Weights of a small autoregressive pixel model: activation relu, 4.1 epochs.
Rows from block 6, named by matrix and row number. Rows with one number belong to one attention dimension. Each number is 500 + 25 x the weight over the matrix's rms, rounded and kept within 0 to 999. All counts start at 0. Numbers have three digits each.
# q: attention query (model.blocks.6.attn.q.weight, 320x320), inputs 214-319
# k: attention key (model.blocks.6.attn.k.weight, 320x320), inputs 214-319
q.81:510495463466533543460503533474491465526460510529458496519525512496527515501528545530521457532463469501506522513475525487477523451486495547468513514491435541484503487506479473504519548484549543502507518550526485455471514498504512474512527558523548503494522444485482487507542499488503501510488474521511523493522512502463
k.81:484516491524525526481532453482501519495510523516504491469557549495476516510495516544536480495463491452474527506506494504521451466525517478484512483495493505496492475496457453474538512472475505449515547485525524484509497526451491501535472470541504517480507520490505465471475484496490484493499543510484514487445513539472
q.82:479508506489498509474475467504519500476479472464472484443505518531459511514472501497483531530484542515524523478563489486509500523497514524497506511505507478527519480535512468461512517498509508522500533485497518500505498533466492497525522496529499479519503480519487475524466537496515453531488491479510474499474527478532
k.82:483502534497506540433506509539475468532514502498488529478511542480467537486480517492538505519470521558496525491462494520464519491503467497466505507500518537479519489493468506550501508514479518483493497498473514514530501535498496556481522500497500448525454447496517559531515549519516470491477486479455467515502484501518
q.83:499526522522506506515521537501544504548533420525524479508460483506525502546515462421509518477479484469483481497510512472459498543551499466453481501458503500506498502497482531464487547503520474499489520533478519511528483540437479524536477486521510530491488499490513536456493539449487494469509487505488483524550458523491
k.83:464476533482479493535475481532477529460504514549494491514482466491519494508498488538501508533536524517544507525464483485484514469523510490482530493516479503500494481482502544464494541473482454470525515506482519539468510448455492504527459494454482519482447479491513519542483501538487488490549526563499458501529506481518
q.84:494503484490489467559532465489519511497533544513496570505529500490515540501533505494528463491488491549516487522507510487489499512517511495506513445506489507527522482489552471497466491453496489472497500463485467462519547518550519473480507517499504523474519507511510519511498488500532470474530537507474472495537540524476
k.84:529478534496539544481522517495538498472485466484519495528487478481464457520464536480468520494490495470483514518488519496495532523468489480462492481474510501524481524456506537444504521501466487491497483550515496517532526501516523515455526494506478485503486475469517498493511526502486515556503545506482511500491511509505
q.85:499487523463534482492489490530528495477489528518521476539488467450464499488489505501495512519481494490448515477470517519478469500489500514518471488534510520515493477507475518523469450528462523535483515488541472468472516525482480490473499512489503505490529482545516515490486492512524495500496523505493538504532513462487
k.85:560505459488523463485502488508464555516481492511502531570489481540511478515545444479508552507473478429520478461556470520545549492487485479516493499456484537448536473564431484485483571499502505516473480465496501473534463500515495492518516499492495506523528468486502514484493515520527506481489500478489524520518510492476
q.86:479465488516500477512515548504519490467492495447489508549482538537508497483479477499496509508509512478509496528491515531483496526495526511517503509510542540468486489492516494501560485466465522496517450520509465463494497519490513513524491484481482449476454498465481483467464468548469530498552509525479472478535470533509
k.86:508527516492498504475485510534515513511478469493534506502527489481528523486503487530507459461502485544515521491519516519497465501526520493484498506526463469475486497527502479570502544532496512549495511507476509500518507490510488549476515469483529482485513485523492493497501477499480506501502492531527502462529502506494
q.87:500481487540485510507531445521484511471506474477507544456523498463525488495520524526517525518496500507523502455487493539515503507482486457504426466497519502534502548503483515459492449519566501444478505504514511482481508490486522509499463529494472509539511504466494535516518511454475486570458537465541557451512500543514
k.87:506493481475473486542480552475526491466498515505512523468472526515457468504546484486532485551509486441479473508475474477529498484542459449543505514482482542501495479507491489478526420518494501513458552451530486470525518511535535509476518557500531524519530499493457455526481450451521544447513496499539506459496518499495
q.88:487531513534509549538479505514499502526531539497524489542491476512514504477492480486484511497483519505524523453514484479486508528503486501476506514484471491509463516488521508554546462454516536486548519482485486512473490478503510525510484514461474533511487514517507498515537506501485481494511484540485507462491486415490
k.88:472506551532490474505488478455497452527461496512484497503496498538570534481466497519495514495502483502518530546524481493475522535517503473517484507535545463469502521482503520508504536526545498557522454533489503497512522462483479470538547499539502468504517547558513507508538487510491545516486499514530532493511473523514
q.89:509459490461494512470507507427492516485520526511474494483522484509509469522523480511566467482542520499454472511527487511510486502545466497499475500442504536507444513465500502507490509505528503519493484500503492554504498476483533464495465493489546503510523507486460468500517487552499512513466485503476545469506499506462
k.89:450487495500487467508477504526522483511487522505508464524503484524517492489485471501490512547491483494506512458498556515495519499539446528496503481436487525538524508530510489496490448528516547489517447467491473516495511483490474550505575536500473453531499519491530514484532495499545534504495516505507519505495468496499
q.90:496513522486530515440487494500478494529464504470475491542509529506484512486528477491497504477538508503485528496494501499499502469511475500518541504504537495516474514496489466500496495523484487452495483513525530515509513536509451475490481515438501495533454504463489429567529494479511472475511503494488464467509518494518
k.90:530481514498473468494507548515529491514465486488514525502471493490508507491537498470494467465466526519479508444479492509485483484506510496493453528526498507513521463516569539507466467444490543524507489494464468513486471503517523441512577521496496458515502536506456492491518448484494535508472475512517551481492499535459
q.91:489513483487494512501506519543476518529516495520496517487520536527475526478507526493475506517518481505515488462470514493546478475510489483527543509497489523451526465518495461514480559483501474499536505491436490509492540486526514499509550486508511514486494504484535487520515526537473515470493488511524498551474513542472
k.91:494521479526498502495505488499470504473539516493522507470485471483479532515549518501505489483565530534481515521496515476515483500486508528494505494536523485523490500427516512548496515438493473519484469518508435524483494492529485444496493501509515540474499564516526524492494523524494484501499509475500468545503557459499
q.92:557553521486499482526503498486492538492493499519508478476473465480459506503483503495498468477520499535512482500529483513489487463501539483511548517502509480471553457521481498481517498508457494489484497512540525531483490495536487515473534514457492482500536487500513503500505462479520533474480465553479505498448487518527
k.92:514507481493472501545496510447505526507447460482501529475498509490523507483490532524507524542474485537486467531498480487504492449414482516534498509529509534462512474500539501500524498497478490525489546481523523498461488506529519488515501486552519508511521511489476517505511517504507447467463487510492490510463499456511
q.93:511503528525497485525511481515468491514518488523492514517521504492510499464456558496527466497497503500534517575549468510519536448496473518504472545524506498476480511514515467484469470506486502510498474520494501482500443555498480490545508512531521510461489504520483497542472541496489504521555474507522493487479485546522
k.93:497518498477486521500505517509512508498533532483487441496479485504491476474503510495473495462544491540501513490537505519483492520511521464510483570511562469511501501482488517492496487539536488471507481487538494477494487511512498489489448478465512538478518513487505491487460523493475464478555478449486495504512513485525
q.94:478505497475528499494486502473495536490514515483516504482479498534509540472539497526485517504519490499496534517475507472514504470481523451552511507499501483436519512449526502482490498517496488490508524533509527505528492507574453505489463493539495554481557533485495542494443533499482530527477511458518446524488508474539
k.94:458478531494486505518516461502511487472524496517488465504489463463505500503503530517463521473557505509460484486468489500526493525475516550505513497514443466575515480542523517470501524493509468483501522535493473484500441513487522494475470485474464520469491507518520506494470530514480509516532512538531494575478492485511
q.95:512498522539498478471462498536479456496506497519513439454511503480565476486477497528489500500472491485498481531490507510512519507509535535453429480517510497541487526504477495519477535509467478519456481453535511550488463486523530449486515475535459494519512541485491526455489498465530534493504511474519499481467455497459
k.95:549480486466532529491504484550492463511566497461511483473502526501527505517503428512513511491482528515523476517494522479534470538489530557496535466499519496475533537516469477494481486512511532493511500494544490486478528488444528525506486534472481499554519493489491439540545446500488496555508493485468514464510485499466
q.96:518500508503483521539513493510498496494507506472487482499503520498523503492491557513524537511505510496459552523510504473481505433495537484472501500504485484534497464515499515484494477510471485471487494523527538526527526525511516522471537562471501476495533474517537462477481509489506509477536419465494469532536535486541
k.96:503487482512527483489527459507506495506472504505463488538477518466479505487510489462519492527537496466502513506524522490499515502485520563450469496516490513507530483499478491541504505482508516513470459475504557487493450489500510510491555531504501506494509491580495487509507483554501503468482529479454444531516474506527
q.97:486444511499540521501510487477497461466521466515480485486492509461558490568479504466528538446491529495507491504512489518491494479497543488484529561546484505504458486510530494549490486477480492497555454468470480514545482483464497502506481419495511499518493541489478521501479477531478523503474532451530530529477532507506
k.97:511488555537521525498501489486491505510510507489490498561504448524523508534465503470503492458481536504521479521466486529507520444470465510484481526485512506505531463502531549494485479521509525489499491465515484474493512524476467481504539484508520464460500521483489548496519487466493494508477507500507511493526528512507
q.98:493502478498550473513514526508491476462489501506536499515500463496503486490529521477474531471492457501570528469549491547495516487481500495474454537512505521482454505504526503501518474532487538509517480476471526459480543503509515521516527497506509516504477461501495522526466563418491494523501500496467523481538503501482
k.98:480487446556487523504516468503478537516481507534523467490515479473460489477500497484522495498479466478529518499544442489515533541446513487532545502478495488506495509522522507502519530522488518521488488515507534528485480503489506496509545518464524512484498508487482491537512522472470519513546501450481466525500514466476
q.99:473496541534506494519534469459515512526509511474505491500536480531574514514507491535511427473496525459486525513489502535505497566506510484464487484506515473436482526468508504482456535542494491502451536499497509521522499499478442491522460497514502526477500502540509519459545483481482497525504535497493503517524538518475
k.99:475474512483499517524461546537482506543475509479479512507519561528497541479503500488481496532521452470520424488486495506477476463536464484526477493542491487506501487497474482459479533480528492486488485510467489535550478491482531533495523489501477519507474505486479447518483455523464484516519478442517501494479516481467
q.100:453483469534451504491482502504530517515519485460482455526508516481466539471508531437505484508482466463480490487472465500521478508480516492489503468496514502502505510526485542563504540483485492491515483488476524471536497502469503488507495515495533471523526480491518490513496509523527528470506558528472554510512509515524
k.100:512540491475501486492507519511525466510519507453474471518503522529500495526521479452519523485455500558475496446433493485508560481503532528487496458502518535474456472484506469540516500468484564512504498495507537526529549525491492488446473487500505511521508528483522481504472495594502523521529498495436487499529524518489
q.101:526514503495459480529509482516496472568519504506466496503537505503472443502523527539508564532571505485462446471469482503500527481448461526512492531495542510521554474513458481514514512514515459499457463496532502519465493496488538498481480477506507461565524509476509524504488519461549481477484512499512500523504481460548
k.101:467572467532493445526523498506485479558501550544499514468547545455512521507560473518516502465532486547482491524485513486495494572480466456523494473517489514526529451518526445458445499453523517498480493472478462508516504492459506441504495530488535553530506496517454479540551513503479488448538439443458533512497496471534
q.102:463477478511499492442524497486495494507496496493505487508488513553533537469497475520507511491512457487533464486490521443494492489491559529515538507552499513518465477471476503510546516496549494497501490501482455515497477498503494521522500470517469514489508489511523535510534507513511508450496455450489485497555493485481
k.102:538540512519486548497546471515508490510509470538503488441535501512460473482478513491497515463501440485509513507453489523490480477456476562517493502501513529474490518500544524484481500499522514527538471462517501506521524477492467525466488512515480448480520493464496523514519541494490498514505502540562486465506524507457
q.103:552515512477503464494527518537456523501466506500547448502519515495499487522473482511552498509548503482475511503469549463476505523505498451516514512494506453521509495545522471493529533498497506500494521538505487514497466479472515504515446517484559515456483496476501443474478491476554504523466498492504511530495483521475
k.103:521497537470544489502518534454503481508507460503445489474471505518518481517471438557508522473465508503497493468510522464535477502509478492505500491447493488482524522492511493464527496544566419465503525543536478509486509486467479486507433474516484475531525504514523516490499544502537507503504483476480517488496506505497
q.104:473524551533512496504498524483475520505540501479465548482501484494435500486479534509481497499517507509512491528511526514457455489522471475515525495469452522494503540495510475472483451488532486548497541530479520461513493506485470489510517505498484516513488513490502509488515529442468482515489489510548453508489494534481
k.104:492458471489546511453495483492478480505521510525494521529478497485505494492502512467510509473490515479477469525525536555493488485534485516509530484501526496536491529424511506493506499519468479480478481517494515509479484535510538481509479464527507516442498509488540475509489477478530493491539497515546462475501493499512
q.105:475484506491440494525461524508484477558484489511472523510484532473525459489527476532482492487499529544465497494495505487491515523512472540464464468470496506498473531489489499489459511489499493486509497521476519529491462495501520514517511487527502528517543508508491485480520488501516484505507530483525485475470496491521
k.105:490549523472486495501517500491526461507446494512484506463528487467473453482517515541499474510486531518496480499479501474497484494465504525508515482490500532539493532499491493508481470467463546489504492536512499449480498504522473513514483486501456501547497500471513529507480498482534475495480459530438538520451457564518
q.106:485477493480500522485526500523505524479477505495530527514514483480501504500499502493464463521491498517511482496521507498522497507486498473501477488471504484530514511505496469471514462530490501488528467540511504490499521495514493469490470551452482495471464542534475482501483453542447521482527496529503492483492422489540
k.106:482556514472494514535477513490485511508480512486513542482514489468532523474505487512498498496520488528479479492508472514507500536539486472534502493474486520515471481528486501492504522512493484526472558511470500493466475460526545522508491467503493528514489508485499494493514514491530511492547527517544490461495524479516
q.107:533534478513530534511466465467481547477487500534516487495528501519485469502515437510489490521489497527521470506473500480512520457476494472474567512454490508530489502496477498497489517483482495521531547464513506519553503504547520495504502506483537506495512512554480528515528528562482502487512480514464454445461510509414
k.107:497495495470505507474499489473516514466522546516508522505490503492506501549466478542479505506478554482477487432492541492461463448511498502500513524531498414499519476535453480541493468502470488479515513502501491507502480521549506543488510491516507475515553500499512547449491473470506479517502511517459518507505496515494
q.108:529509470533519485502473502498527533514498511531527500461463451447458522501475515472459491476483501499502492499495502485513509541543473518500503502488524518510509471430527484470487511514486518498509474522517485488477476466527488481473472507533473504540509465504509478507457517508498497511529527527528527482455472488524
k.108:466480495501496464493478545510466503492489500448517488486515482546515520479485551534469562513500474530490475512513485529489510538531541530468526525522473495438495480512526495516502510527488509456518493508510483483436535486504513470518503543529536490487454469491510461452464537534459518508475492515516512493534516441509
q.109:503542489488489499490499492521513520479540525466464478518506493491489538464512491510531498538484504530527495483555488501560522482521483532530483481520509477498530480491509504511495476506505508495495535473468509506504538483510515513488553551471490544426453523464489528527513465525490538530499482494501484490507517480513
k.109:500469478509495438529478500532520488507512518490519507512485446520487505476511518506491482549504519442526543530517522519525549485495522471466496527496492477490501544465520463503494492491483455493488527503463478535538494474488482525507549535495499486470492514475519522477485499481467471441446495524530532527518518492578
q.110:490482495451499482467530528514498497444517502558514496516469531542500509523481479485506459513503527478486526490457471513484467499528467502493476489524506494494528519538456539511466473515499484466532501486507478460459547518518497482493500544500495495512513508462487493502486455507508491507507496525503515513453464491482
k.110:495474531536468535503545510490483508432539484480509459447464519490519552495519543517486474513510534511513518542525501546507504522495499487489486488475465529478514525490469479490524540472497495512480527522484487481505565484488505484507513508494516498469479466544476472483473479466462488531463543527521484519481538485507
q.111:526518544515504513472472493489501477476494503514517551504455486490488516536493448483506514511489528498532542507489487548491517501516501522550479491490509536488497501543515465475488501504471528473488484485541504457483498485483496527509499490499493485518497525488519501495551508494483503469522532521489494534475492499470
k.111:540471495454454506494454507504467477459509485519520506508507502503518487533466528495504459523480495494518513526523470481510469504501527484514486492460501479523473521522525548489504490513492498531496456489508515510539485515520498507537447490463503492528507483455508493474495472509532532473472520526511515481465434506462
q.112:518493501462524491518516523478466472523506515510494476531537474464499501516465528526496501483527491490526471470484501526502490504489496492477487505508510512500497501478514555506525503522521528517537484461480512518499551508500493472435475479471547523531510511470512501504442492517465499525506494520495540508479521500526
k.112:527498514460461495480502512457472467475516519441484508504501481521538520503493531513497498506481510513489528498496521508500506493435484496478453499589498512490504518496463504490504536505506508495493475525511473532539470499507476551471497491493452473488543533492473500534516485484524506483482490531513506478492481504481
q.113:514473519477490484505468481492518508539482507544538462534514514482527504492492502513509473520508467484478465531515497464495500510480512493483517478474494467467498472555511497509497501488476465494463493502525510491489482442535479486499517507465520533489465484520528506510490494455512502467550538466511526514484509504534
k.113:520524551516477460492493476520501519474481476543511491523530545557486548487512515488542532545487467539496456513478531481495532476495570486523502548503471509520531471509485526486467493493504540526544510466548516490495505504526473490531532486503480496500495527561477499529537507514502488504482488521488488503471489465513
q.114:467446530530493480481521548532506526520481474489517442531578492507486511488493513504528509519512488448497496511539498500493501494512512523546501503473498509493483542471527504522462481523492471501472522498483528500529494482478534555514483484468506499523488504498478489490530531527530515501474464501486507489479486460495
k.114:485508508477493517528484507525521479531514470505501495494501495492494561503508441467460541520498513482530489537485477510483528536480512476502531484488433519494506522469493487527523443549524497476505508490467518482508535507486494517453523455460532523518500504518512479466483517529546531499487485456524513508518553487498
q.115:489534471558529545501501496555518565496513510530496539476521521526530507419516484465465491514470495526504505509470537450475491542487513540499502509522497467511493461470518501479495544492491475539501501515462447451486530523512495526537505531538474480482487484447485479475539527481531478504529544484532519465503515495476
k.115:514485506505533500488499505523476513537496500464510510454530579511482472485540465507492510480508469546516511498503504490550531488498435509479505478491531537500526477485489428529509515469454490521507541534502486548480533470459531526406507533524519455488450484520509514508516517522468493477492512496561491496525536532513
q.116:468528511433485488502507496458503512492467528505470517489514526468520546532483506437511496513472485524517504491513497489472535469482454492521482482558500504501473520481499480494487531503502486506503477505490516529508515510493485471520488482541515478535471501518502486501504519518469496470475521482470465475528516544529
k.116:550595480500507483561541468548506550477502487518473527426475495483537540491542505541510475538449577486485528536512486470519493515552490456542517469540471451515503542486492472513526496478528488478552498464486487495478515448488504436500478501506483583513457531456472509486485533484477473469517547491532480559487514481527
q.117:540453536514528498496505487532522512464530501480507504467493459477460518484531463519526474464440493501448531488506471488462520493486516523499508489545521525515521500543489483496462483501514490467474470508526515477500470490509473514478490484504496479513484458533466529464502493526472491501521511512500519461490528483518
k.117:471493547508552468490503507486505482513503520479481543512490482484514469497483507482510499475488459523492528508522503512483490525560478510493496501498552482508515467513534513488532477555509493514518487492488500475503494465501493479516489490485517548503515523480484512459507497491502518514484490518464581477538521544475
q.118:477518499520445513490508487499522452484495483456509476497503481483492463517522520514519539539511501526505491486524487536536540510511500479521532510525517482471485498529454486542469458484493439511510506511490484489469422544491486567520518489519495458517513509509491469499479495526442513548517502484524491494530505509519
k.118:473537479502494530489525515527483497492496484564545523509487495513494482534525492541520495503504526498473494496517506453487482509518518472518510493472454525492541523532520469501506463501486474536462521498488502521485540516471462456492510488519525488497471496474497466509531495509480545467518522457543517532499438506525
q.119:543533547479538537508507506527496475447493490447483518502498541498519503477489470485537524514507505508507492525515542489482497479504491535494508527512494481497502448517484476545485490447504496503484483496518502525503492515469516481502481553512456520528501487451490506518537523502512511552437508517513552529505453545486
k.119:524496550469508525516518522498544503537497463451481519526480499483492464505521511506467492455482516505513523468496487487496509457515528479545466507496504516519465471512501494506538512494509478483486508501514495487502485499479527467503500529495469442510482512501491447502506479530510517510533464514510497480485505524443
q.120:470516466514508493509523511505534476462494500481512505519496492511494522534512499502503468494480506474501502466500473522528485533501474496547497511487510538489504516479507471515519484477497499518514510475524478469478514520497472477466509489497492492465529498503518539497507478477486508538502450518517483490519526456486
k.120:477494463507490506493497490504513454501476524503481474488562515517483498508470503480469494495522534462502479509544468477452442437468502535504489505500517482496481569466494510502501539499490492486530485482482514521527511509504453502484509456498526510490520470482485520508449474496455479533495459512479509469499512500486
q.121:529470515493532494496521534502497518487484523503483482518443466514514540464530502511544508475491505520527520497490530486499486507495520499499439470478509515478536516478532486496527486477476528499482466519520484513490506509503467534489460486509510542460514497489519474497530519504487495491515536507527495512483505522499
k.121:503450474531477470507464511457455490481465509468500485535477500495506513504507491482465467491458497489531526479513493551480511507486523532466476516508542534473466478502516499498469548498494524558446507492532465469477489507488507503501493528489521519478491451488503517506502515485520542472502505510458517455466463500523
q.122:506509472467463511494515457488503475531506497537490507451503542530523476519534512454461524490506474520525507505473525514517476488481487501447509488494509496507475557471544502510541508510516535503513486497499462537491484488503536493484528527454503509475468530479522497542520502514497493492503476480478447523473511486482
k.122:510483448510502486462477475476509554494519490492549501496500467494510480530487477500507515460541473474510496509498522512513521501513494482539517452491515502515522503491472506486544505485498509482475451485517507463494512508499524502505503517521432512491538476499482489511492498500505482542509506499521485530507488541499
q.123:481483493519516501523505466468443531513513481508512498513472508478496478487503510541494516506496524488485559531480496503520495471508513468521527492498467452501521466537431511463501535534509497492499478502459495515516500487513532476500496490501491502482491545539563463509496472516545511500493533491504507495496464534561
k.123:453509492542480516516495507507491479443531531503489480436482497503498535455508494514498544515535480504469503504458464545528493509551510489494487481479468520499488486505493517508491495488529477474509494534506483461510493504534564539550491499479466494469522492458548503462508514514520496512533512517501507505472487469528
q.124:501484517544488484480463487490526537509483462505481488479481510503489484481528487525442518510526488498481469529509533502470475516511496491565519515493483508519533474485469520473505469505529491562522488504511472472542512537499480443495520521512464465527513488511469481551494467448518494448468486486520511494516480508438
k.124:477468492505498519531463525473529493493527494482519513538520504480466462513467527498519513532509461524484517491487525514467501492500495491486512510515527495505480481498525495493495499510482477480512526530478539474498455502486492493553487496484448462512533495540526509495526527514506453481485494552501526472533506512512
q.125:515512490528478511518473529506503535521524458466481537500488508507492439554497479528483476524504457536496496513453528512495464486527504516436502500456478432532513530522489516501539477536471496479503496528464545500484498489523552510515475483479500520552497490494501533522496499504496473497524486477476471547484498503532
k.125:489455502505502519466458472479498537525480525560501491518498471534517477484479493468516506449484468488499473461504495502533502496459490506533498506481475454498466467475513539482480529495487503443454485482486490500505484510480490537544499561478504532509511479542502511485487476479533499504493516515523480504499519479497
q.126:487512509501502475528464468490503449509507555507511516478497512476525480503486489467509500443485510491515500526518442534513525510520515471482465495473505519509471505503493498497474481501500506475537536452513504525524488512472502525508509478495457497511527520530458542457482496496528564434517456466470497502483493498501
k.126:511525471449488508505513512536513497492464498547518511493452492493503496492465490520514482508504516494494482497495477482530486509504487520491500541475480540515564485535514515484436463465545528514496501490471514530497472525509551489493481514491505511526488483489491500531506485485470461513513493496470451484507502473514
q.127:455484509496467477470497503540488494504490461501485499495466473492465502491465537475517477470460515443536518491498489499508534486507499517464501496518513511486464514490531545471500532508485505442524542511534541513491519471459481487518507526520516515489495486513538523479473512486506498494476470513499501518533484494476
k.127:495513495499555490506541514494461494526521501456457497508510502507510486466494512487510493524508504499513476502495525465520496509450511500502522480497518493451490520488503494481487518510463500490512483529458504486508455505527483536492479506512561524486505501536528486495499481496496482506487472465465506546480479524538
q.128:536479497494513480534529469457498502470503531484523459521527537521511558491482477501513484544491528489481516510506493480501502552497486480464526470512497538536528510472492475443479510473483492513485533471479467471533506562528479498530458517510528504469573435511495502538460491488464524540550521468473502501427467476464
k.128:507510516509516514476484527483501493443513505525504473490490484533538481489475487538482513529496500499502494531474509523471510517515492485506500508510513513502513445516489485444528490518511496523535491540451501517465501497509533518510500473484496471504492475472513470497465485475500548498489505537519482501459485475515
q.129:458524485535538485504491530526493460494501434510493489480477505504512479563507504493495498498536538476497507488474530497503530504534499484477503526506493491518487532529488508500529493479509502527523537517488522508481488466477476475539529503506498488508499496452507535491467502489503509505491501504507478457472524460483
k.129:494487504510486526503519491497541466501511532463486528485515489518532533501504478489517524528533488506557491492545474480494466500494492518463523512485494483516460506494518477492482525461495447490492497488548517482516465539473466468474491515506492502513520470519509485495548532539499501505508527475496465514509495510502
q.130:506519476492499508474506513512528524467490529492518497520522551513496464531435507511485511502452502453534494480470482525521525470500521498500498482512518493523530489498501454496464482537525564474498471469562511472520521479479496470538493489535516479459472495484491508511525479493507497535494503504483508472456540510475
k.130:487464501489505512492516497527490504520533520495463487518489473470487513455478463497486503530471515508495493513473485537518524499482482481522459507480505473503560516489534516470474480482517472523471474523490503478507499489505546524501497536524502480524529504508472505468501480489490499527477538492517486537497517512523
q.131:481474491440486493519479493458454529535514509465517554470489459517493491494538469524570511461493455521479487541544480490497500483489517506480501501505526488556487505489505494499507507511478462524485489516470456490526453524458567474495498529504486524511482494495532497519498478531488495433512498506526493514489489525467
k.131:567492466504474511494539477457488552524484468491433498529507504463481519533476505495501518494498464511487501503459505543472531515490521537506508475494468513485495497479503501500497506510525518517472564452522475491523504537462471513481477477503479495507485496514514531518541538520476450504482515486481509507479484510503
q.132:486481531523487489455490518527539534514502464487513511480495518496535492494462498519475519506491505505479505503508508459476524459517506495536469531468446489517542499523528496522492522492504480519502491481502495471473506483499470498550528557498523489500504494553533444475513539523460476500502510466487534528528494482485
k.132:509504494451526512491502544505537459530460499477504480469500477497555470482541500529525425500474470487478520539441505492499479458540468488522510502505463471485512517504526472449463435496548512487566492498487487496516521458516525502512497558498491495501478488462481488521531499503485540503514448508539522513505490483503
q.133:492456497484501535494523512498526476504555513481519489482490529544506529463487461476484498544476483462505528489476466513496530480480507475475514481514520501500523484469491504534491531483524499481495517461524499516471502525522475538503485474486494477499476512500507499513563486486509510507444501451488495526534438544451
k.133:483470495498498540497486520486459496481538474549477483521489483489511491504523481508491507483510505475529531514517487513481512526503509517495450475531501498513505522496488510501524482478537557508497472545503515536479524525480477496482518467523506521496520568485487525482526506553522511541484527508517463498523490509502
q.134:505485507491517552537544499507483442488503507503547466514544500488522520477505485495452557495484510508510517501497475464507436508489444532496512489487553483518513483498538477482518484457458523495490512484493486498490472526503534474461496502501492518516548482479502506492445502523535486470469494532459477517531539495540
k.134:466535514518498441511453465514504517499486512483522459512489526534490460503483484521515507505493490482511475412549518479471482475546481466526500482520507503495421479557465486540509517496471510489455506526493501482470528467466500522483504535508510523533535501496511513465516473475498493490500519523549506502504504498479
q.135:492520504511507491494485471537479487550468497461550539470494489525535475485482477500514477543531457539455481488492520492487491492519500484507459487435533481480481498488500507477490497553485478489500533530493539532497523482558489511436522489504504472442512520504535541496506517508510481499537477460476513516516490481536
k.135:504495466522486495512522522470493530517505482508528483478491505498528464508548540499502496483526484494501506490511508519531470516445466509501513474476524495512513491521507505525494511532473502492506471524478531511490520474498477525504472496512466523484481538512480490521500476531508521492517493438491513505514509497494
q.136:579542528485517523495504544482494522415494490507463483560479502496500526495506556480526489495489483537516458495535528505473507461564502493506572523556550540508508479488459481482485477485517531494451498527510475531463515510454515502486481507518464509503512483493487479550504493496550479519491530510451481481497525518524
k.136:522528487504478507474479482533480462525509459537499510473474503453464492510523476494495519526515467501518544474517483484466511469471491486573529483516465512464498491510511519510536459509432484454503505479464502521444498510495465480476531479474553482550510518535482480528479484501476512463502482500511511498493506500458
q.137:489495483495506498519510508470527526523550528542454505468488506489475470492518507484492509452509529481485490534510528483520499515485490520526484480482504525479503490502495493546495504501510447482501446511479515497507479545482509498558466488557480493517482487456446470471510502507495518482460483527548579461487521478519
k.137:507450514545498447523498519534513543509496488503470527489526454513498503487517517513514511527521488557487512481502495513501512540486516503487531528471483519536498529481484534499473546483496499519470511469490485505493506508538555432509499471517499469508510527541499486492473533498478478478529496445469506482485523514491
q.138:494518459500454494522504490512541500488472531494443516476514481497488486482511484501481495519470466501563502507470542532523457490523469489543497508517520507524503495491549497497524532490518491526525495503521536491478521511502543485476490501463545477459482512521488529487506517520519515455536515517489490444538484547502
k.138:517493501529493478520516422493503471532484513491522503509496528501454490512493551481476462478476500475488509491546534481446521506505559485506492522473474497448532492479506526489468521520510510528493525497486477500499512469476466523475511467530534453507502519470479483472503519460517504480547462523457528468503515448542
q.139:471497514509474484507493497501499550504513525493497470521519517524510496484530488472531475529482490484506510522481514517499502524491513474472525483498500521474504500508519504469498484463502527479519531522552470506527487500500503502484501544465466547521494521499516528486546488505529543494537477498461469487458472494471
k.139:521515491492483515490500476515468489485482478502481519511515509519480509510455502455497479528457540461491458481471522484533516479482470485472491467517507534493524498475527534508529508521477501513459489445514478526462485502513526492469512474493548524466502527538486502501505490467500490492497491492466511546500502534490
q.140:466517498500483518489506489472492500503488478491492506456518502467489493503499480454530523459510510516504528485509489479548518496472575538511508493486474515456450512456507513520480517499515492476487493447455478475517502482516496518517523465509531507506467530492490528497443499471464506522527554517551502511510487505557
k.140:472487470478564475526515504481468514490514488530510481496504447490526548496522513479548520487440497520495533521520522471494518478511523511482546523455561462499521516467538471508519521511497504505486505489484505475504502522498492485503459498485477535494469488527504475505463483534529477484486511534510427490507483517510
q.141:493492498504508467485470471526476484548526513521485514504482477438502527550493489481459473468522520466472501474497490519514485526494516545520512490501463464542505548506479505527494511516484502500565499483497501509465510496512503520461502468495487521523505494513497487478515462498494522505458458501510526514488483440535
k.141:502530499502480485505487537491490538511522536487537499510475505503512498482507483497488496482467508502525503489507455435525461513534479500486490491485534492517499525560511490486535546521522543485520504501553507487486489469535523482527524512500504489481503466498494475484519483485481468501470481529517543445487507557501
q.142:489493535500531464529515474493458508482525478558497478545499522546479505530494513548522491488513516525543503482491474541477493488508449526487447500499467500498469504492491526487520486536475501452448459546528485555516509506509480514515520477518496519516508492488506463514433547446472459497472463529504473496480497504536
k.142:499475543434488525476479502469544495467486481479521515478514505517475534494490539523457497441523544471470499543493537503535457511465527545469557525513533495478454492493493478530486506512474480482560514515501488481513482531552533509533483545481496507473495461461511523509472521458483513531505488515478499451524482483512
q.143:557465478512492464458486537540502497506480486496494535519488488470504512500509509496486497522529503506517463505556485517453511544498475502476446523498491490446465535510458480488474519478484495520489519483486502513515492461477517497519514475457516494506473509533488490550543496489508478500528521486505520554527509496504
k.143:487542509506505503480454497538477446498493497485515539525505552490498512517488479514489474505550481534484488521497471517524526519516525461519459489488459488506524523527443480499495438472471476481515499492478534484554513485492502533520526466480477488494505490500503504503476506488486500448509466514480499534490503514468